python train.py --arch="crnn" --model="sound classifier" --dataset="single notes of musical instruments (NSynth)" --train_examples=184686 --gain_aug_db=6 --n_mels=80 --hop_length=160 --input="log_mel" --spec_augment=true --win_length=512 --targets=["instrument family", "note", "velocity"] --num_classes=[11, 94, 5] --norm="batchnorm" --hidden_act="leaky_relu" --depths=[1, 1, 2, 1] --kernel_size=3 --stem="single" --widths=[128, 128, 128, 128] --rnn_width=192 --rnn="lstm" --bidirectional=true --rnn_residual=false --rnn_layers=5 --mixing="mixup" --loss="binary_cross_entropy" --optimizer="soap" --beta2=0.99 --learning_rate=0.0022 --beta1=0.95 --shampoo_beta=0.99 --eps=1e-08 --precondition_frequency=32 --max_precond_dim=512 --merge_dims=true --one_sided=true --adamw_lr_other_params=0.0026 --max_grad_norm=3.0 --cautious_weight_decay=true --max_steps=2800 --batch_size=64 --epochs=1.0 --lr_schedule="poly" --final_lr_fraction=0.1 --warmup_steps=140 --weight_decay=0.5 --adamw_weight_decay_other_params=0
Rows from block 3 of a small sound classifier, named by matrix and row number. Each number is 500 + 25 x the weight over its row's rms, rounded and kept within 0 to 999. All counts start at 0. Numbers have three digits each.
Before each channel's rows are labels from the 100 clips, of 14976, where the channel reaches its highest value: "top examples" is what is common among them. Only what is clearly more common there than usual is listed. The data: single notes of musical instruments (NSynth). In brackets: how many of the 100.
# conv: width-3 conv (model.blocks.3.conv.weight, 128x128x3, each kernel summed), inputs 0-127

top examples: octave 5 (84); pitch class G (48); note: G5 (41); pitch class: E (29)
conv.108:493494477521561503481476510490469512502452468498498503515501539555514467486519454540490493531498466529496484515537523514537467465481466476514487503484476491503480518534481514503504477516490481509501513540501523523519510496487498504481528447540486514570545490521507488493454474481542483562510483548443502482491530474495485484508476483496499470490446488488477510477490486514504474512479

top examples: octave 5 (45); pitch class F (43); note: F5 (37); pitch class B (31)
conv.88:509539483518502510460492480497502474490483525497570513517500532559540528471472503507508531485481474490538502505479488487505485480523505492490494526457483457523525469516459475505465505492475472534489487477522520467518498510525428503461464490522503497498496445496511489492471484503512495533544489521497481488489552517528475510525520477498485517477450500455527492500492459560518485493475

top examples: octave 6 (48); pitch class F# (27); note: F#6 (25); pitch class: B (25)
conv.23:520471513513515494510529509501499473497532524485553489438503452507489519538455534529510477530488466500499500513499510482477530473453529528471485488497567496496512458484488513507518494523486512527511441549479496474511505450499510516540500495493512518527486515517468507502486533451476537504477478485506453523535456478514489498523472504513494483507471496467468477548463523515468483477494

top examples: octave 5 (73); pitch class C# (43); pitch class: F (42); note: C#5 (40)
conv.75:477494494493499518477543459491511486545495503501523520548481509516476503529530494450517523523497498495500486537471473501499510506504518521499471522490483509499480466483500488503528499503544526493493474458505544486473484444475465483554510522545498503524534510529463507501489521523517466491459492561511499490533472517498482504475466557493519520541505535476459500504485466462465504550547

top examples: octave 5 (73); bass (45); pitch class E (39); note: E5 (36)
conv.112:480500492462470506517490504511504508468502527498511478533448510514517514489516447485483497451473450472490472532471522483484480488502489486491541502505478507453469517493505523485491511488530563498496422500483501504509468482502470518536536492478483503494535501518450494511475488563503496503515495484492521509449475452439477519483500544528510512487515491493484450507473485491505469492459

top examples: octave 5 (85); pitch class A (46); note: A5 (45); note: A#5 (27)
conv.74:553510512515515543501524487448533495479515455496485530478521470445516495471501501466505492537487499491492565505498479496530480529521460515504507464510522485484543497524510532473498500512538499498497537469497510510473495551465525509496446491487486496514501472506518501500553529498488498528494497502510502483555503510527542508493526498480501490501526515487507559568502573479503506476498

top examples: octave 5 (95); pitch class D (50); pitch class: C# (49); note: C#5 (48)
conv.96:473472484474490469489506493499532517539482544529490478533512526502480501454512435499501479466492505465498498522512495504522502460520502491479491549548433490484465474480484528506472520505507495482523528494485542491506479538485475517483528501492486499495557506458476470488484475492483471474492500512499498498491497500461462551476478526477503520535476504534515503543436476463480464529511

top examples: octave 5 (71); pitch class C (69); note: C5 (67); electronic (61)
conv.9:487476555522492499484463521509471504502505545502542473497484521528488544542499505506492511489458500482499474529449534455482533492501533521501492502478503525521523485477559480461519479507480544517519484471531498499521515467446519510482468481479482508525528496480500517556488517483515501496467513474502488513540484482532476530482461507495483472503490470465497475476495508552452522507446

top examples: octave 5 (79); pitch class G (69); note: G5 (50)
conv.57:491517503500480528483472509495439472515497479453513523513462475514534464461462461484493521525495488557516470488488511478493481512530484477536491449503479474483509523551531475534490542456517529488536489497554519493512539480499523444481525521518472503540536471535513488482503505518504492534534486540493512501478508489513517482473498444521466510510473497486492508483471515467489503497512

top examples: octave 6 (71); pitch class G (70); note: G6 (53); pitch class G# (30)
conv.114:548484451499521522497499522490481472471484512512488528479496494452507483513513564514455467506526484519507505479523458529526476537451489542494492487502553503493463554543499471526508524488484478522528466533479491471526505503507513519503501489529532491508456484547482494481507516500471520517502488460465479542474503431511494521494513489543469501509499524539508469471499515484518509492484

top examples: octave 5 (97); pitch class F (73); note: F5 (70)
conv.29:488561481494496522489504506475498467512474492492529504505493507516510497479527452475489498498491477523559519507546467520549510473522497495508501502519505448462531547529467504471470542480514495451505495481487535469468463499508504512525483535525436480479491471522510507497481492515472500562548484540511534468523532476452526506497511515524478519483490506502492510524484503506539517471527

top examples: octave 5 (98); pitch class E (33); note: E5 (33); note: F5 (30)
conv.98:552516450451501490469471497488478495512447504473523536536522508509527476518510487473509523469548517475512510513504484484492544462525503513507509491483549486471526521549508486493517480531511506475484519501502470503507489495489527487540512533528506536507510463513492514517461489547502537553530478532428477506524513460517476491458533501514509460508498513472509461484514519523515507479482

top examples: octave 5 (61); pitch class C# (51); note: C#5 (46); pitch class: A# (27)
conv.126:504462521501510525509502523528506517524509547502503544490475479485493533506498482492496451461527544539467506492515436536522510514462526501520458548544509471456536499480486513508521510504481509508487516526493508522470477496497502499503515527499464493448480519520489501493501534499495512479500506478532503500510498500511530496481487566474474487461524484561514493522481514476480554571530

top examples: octave 6 (79); pitch class C# (69); note: C#6 (64)
conv.67:563482504480507516528513493466481495496513436446467515543516491466500502503489544511490509514481539495508518494467483448500507512504494510509501433498517462472486528489528496509516524538503517477514518492565507499500506487495541458511491509487513524478514450484503539505560523475490489482540454511505547487527508510534538495504538474508476554503466519500498506499511507499505524514534

top examples: octave 5 (85); pitch class G (51); pitch class: F# (48); note: F#5 (46)
conv.51:506501519468442544470499493510509496529503523476470544519479475521515502491471486520506505447529534527510495462504506499527534506496491493515502511522489506441474501513475503537506494484501485481530541525497481492544507512508533419497488510523517548471521469493517477509478462509458505531514470491478489510494482505532484472476518490474487490468507515549547515464534549458534470518483

top examples: octave 5 (86); pitch class D (79); note: D5 (75)
conv.12:493509559507507558471470503507463540503545514477467495542478517555494477450502495470479477505459529519504510475498486533543475499466485462498468512538501457495462520532488511498500499502487471507490500511512520481468526504482479483490484468493498445477524489474513524487495520493451512509545514496528549523503495543504490467503502476496484518501487522530515537468471512467494462549482