Weights of a small sound classifier: norm batchnorm.
Rows from block 7, named by matrix and row number. Each number is 200 + 40 x the weight over its row's rms, rounded and kept within 0 to 999. All counts start at 0. After the name is the row's rms in percent of the matrix's.
# weight_ih_l0: LSTM input weights (gates i, f, g, o stacked) (model.rnn.2.rnn.weight_ih_l0, 768x384), inputs 0-95
weight_ih_l0.506,101,158,164,195,154,306,221,268,203,216,192,274,259,272,223,172,182,248,215,144,188,254,115,153,180,145,262,271,203,280,142,174,142,170,178,188,241,221,150,196,295,217,196,118,199,181,228,232,183,176,220,199,170,226,202,207,201,131,250,170,166,175,235,219,121,217,238,155,230,203,215,206,241,140,179,317,210,218,189,151,191,242,242,203,239,257,196,175,249,243,163,139,227,185,208,148,188
weight_ih_l0.507,115,198,175,245,229,183,61,190,249,230,144,173,191,258,146,202,170,137,206,192,134,189,262,263,184,265,213,263,151,194,223,168,184,258,193,142,229,265,249,212,205,201,200,191,233,238,187,236,219,228,226,296,259,210,174,250,175,235,138,190,216,177,210,174,177,243,270,182,206,224,216,141,211,208,261,229,172,281,198,155,286,255,193,170,232,187,177,206,178,175,214,202,144,253,246,157,193
weight_ih_l0.508,101,163,191,244,174,187,220,285,272,164,211,153,300,221,206,196,204,220,144,169,226,235,161,249,211,147,193,222,183,206,246,202,182,219,218,190,267,228,230,259,182,186,220,197,241,164,205,238,182,205,285,313,193,249,177,224,181,225,187,161,202,197,222,141,220,207,284,217,215,172,199,231,223,223,232,204,280,188,220,194,242,236,230,190,202,207,196,234,192,212,126,199,270,186,249,162,153
weight_ih_l0.509,101,171,160,219,145,213,231,226,116,189,191,189,251,226,317,208,295,180,201,124,233,237,239,165,252,185,241,201,210,175,242,155,213,166,206,197,213,191,192,140,153,243,267,170,159,186,153,237,192,212,193,197,212,271,209,169,210,193,193,257,161,245,245,161,246,114,226,230,184,171,237,244,224,190,217,202,266,238,201,211,147,191,239,217,202,234,213,184,166,190,182,166,267,202,246,178,148
weight_ih_l0.510,102,218,185,216,209,244,141,179,200,173,238,221,247,263,211,154,247,162,252,214,146,213,229,200,216,206,163,240,219,148,184,277,250,215,188,197,238,227,133,162,173,189,229,301,218,236,140,227,196,183,224,229,206,221,229,128,277,164,94,218,198,199,230,265,178,178,135,194,152,227,223,201,160,219,216,167,181,255,250,186,228,175,213,223,164,213,159,197,180,218,203,158,175,165,258,192,160
weight_ih_l0.511,110,167,157,188,170,163,155,211,202,286,196,172,119,217,177,179,242,167,229,295,252,157,159,224,162,217,216,315,241,186,196,233,231,214,135,181,249,231,190,111,220,147,171,197,220,240,154,156,243,226,192,204,159,196,265,167,207,246,201,223,198,212,174,215,235,178,198,185,235,217,220,221,134,210,172,191,154,152,190,201,238,207,163,237,221,247,209,174,249,166,178,240,244,166,184,178,228
weight_ih_l0.512,103,244,242,229,165,180,182,246,262,280,178,207,216,173,155,268,236,186,216,210,209,220,123,182,178,228,206,223,160,203,209,165,187,227,119,218,264,256,226,152,209,199,183,259,193,259,159,177,199,246,150,211,180,180,218,207,279,174,244,228,206,196,245,201,220,218,162,188,303,200,161,140,121,199,126,220,100,228,236,150,233,225,238,177,213,180,208,178,192,212,198,158,190,240,186,179,223
weight_ih_l0.513,090,203,266,154,182,224,250,143,199,271,166,222,190,229,159,190,212,213,239,216,169,178,152,209,199,182,182,238,161,270,207,191,201,190,202,179,268,261,255,179,198,205,216,221,155,246,265,216,181,215,180,202,254,217,197,207,197,191,265,168,214,183,183,232,238,273,255,202,261,222,156,196,197,185,166,213,214,239,167,161,210,226,193,154,221,204,165,206,139,227,202,162,126,166,178,148,192
weight_ih_l0.514,093,126,202,264,177,215,199,229,228,196,181,170,173,206,282,167,194,231,216,207,229,191,153,255,249,193,227,246,247,202,243,148,214,199,185,174,172,281,211,158,198,206,158,188,242,237,149,207,155,224,221,193,172,162,269,202,177,226,110,235,201,155,182,154,183,158,222,168,218,156,170,217,211,225,202,204,172,178,146,175,140,174,210,188,196,256,168,219,203,194,225,269,262,185,198,204,192
weight_ih_l0.515,090,197,241,260,164,226,166,197,217,140,159,146,265,265,214,234,58,214,161,152,165,185,133,194,170,172,199,273,107,231,141,167,214,246,130,259,237,243,230,159,219,245,183,168,213,243,191,279,149,140,211,172,122,208,207,214,262,244,128,273,237,209,185,198,226,180,170,265,222,139,199,209,166,150,173,199,207,159,240,236,188,224,196,245,210,208,173,200,169,200,191,180,283,182,289,159,208
weight_ih_l0.516,094,150,158,290,205,243,284,178,179,202,222,241,166,286,147,204,247,264,294,258,192,229,187,190,115,149,171,172,221,147,123,292,242,212,209,200,180,164,172,186,232,217,177,201,227,230,251,169,212,252,172,163,115,145,311,155,225,210,206,155,248,188,200,170,178,195,181,203,166,207,154,266,181,214,205,188,195,174,141,157,182,201,212,197,200,226,248,191,237,150,179,165,183,168,179,222,242
weight_ih_l0.517,098,200,199,238,185,305,167,190,321,146,122,224,182,218,227,220,165,240,247,152,186,218,166,180,158,116,199,206,231,205,185,259,281,145,185,248,226,236,135,197,230,200,182,188,243,203,281,163,177,94,183,91,181,162,214,147,231,222,218,170,125,154,210,190,204,184,177,230,164,136,123,227,190,180,255,168,194,171,216,128,111,146,144,247,131,200,258,211,221,114,261,179,158,200,175,210,170
weight_ih_l0.518,107,293,207,190,227,179,163,135,187,189,191,208,135,205,167,209,226,183,202,231,194,137,207,242,254,235,209,199,257,232,175,231,208,200,187,174,259,177,250,161,195,231,184,225,260,249,149,203,219,235,198,278,247,187,209,205,194,186,176,175,232,213,223,206,215,210,267,211,216,261,135,235,148,172,144,0,191,248,191,237,192,169,165,293,226,202,118,200,234,203,186,272,203,94,256,201,144
weight_ih_l0.519,100,187,181,139,272,183,321,210,180,184,255,206,212,178,164,209,176,175,280,160,105,219,182,217,218,131,188,279,213,223,178,240,240,207,192,146,219,193,235,152,199,162,255,215,188,226,160,103,151,232,218,198,205,135,241,94,230,138,157,227,146,194,212,156,280,198,146,196,195,266,197,146,162,172,224,257,166,211,195,129,196,255,213,224,199,240,242,242,162,239,146,187,263,217,217,220,266
weight_ih_l0.520,092,288,160,189,189,204,206,161,167,158,166,168,175,184,234,194,178,204,242,152,146,206,220,177,128,154,201,213,179,178,243,213,241,223,180,221,214,253,152,231,251,117,137,175,175,143,231,208,207,171,194,178,222,221,188,222,151,168,157,215,145,156,232,221,202,170,133,239,204,179,150,265,175,175,213,178,195,260,178,105,159,234,264,233,202,230,250,175,262,179,193,158,136,189,217,211,225
weight_ih_l0.521,113,210,164,218,195,256,160,162,220,210,131,287,127,198,195,222,287,214,168,203,195,156,263,153,267,185,193,173,237,176,179,190,191,216,163,215,221,168,215,127,202,209,148,297,183,211,153,166,172,197,198,285,215,201,248,259,199,191,163,192,205,157,186,206,185,133,267,245,168,188,186,199,186,210,211,79,262,255,214,229,162,242,119,251,188,213,176,187,200,232,221,139,171,232,192,126,96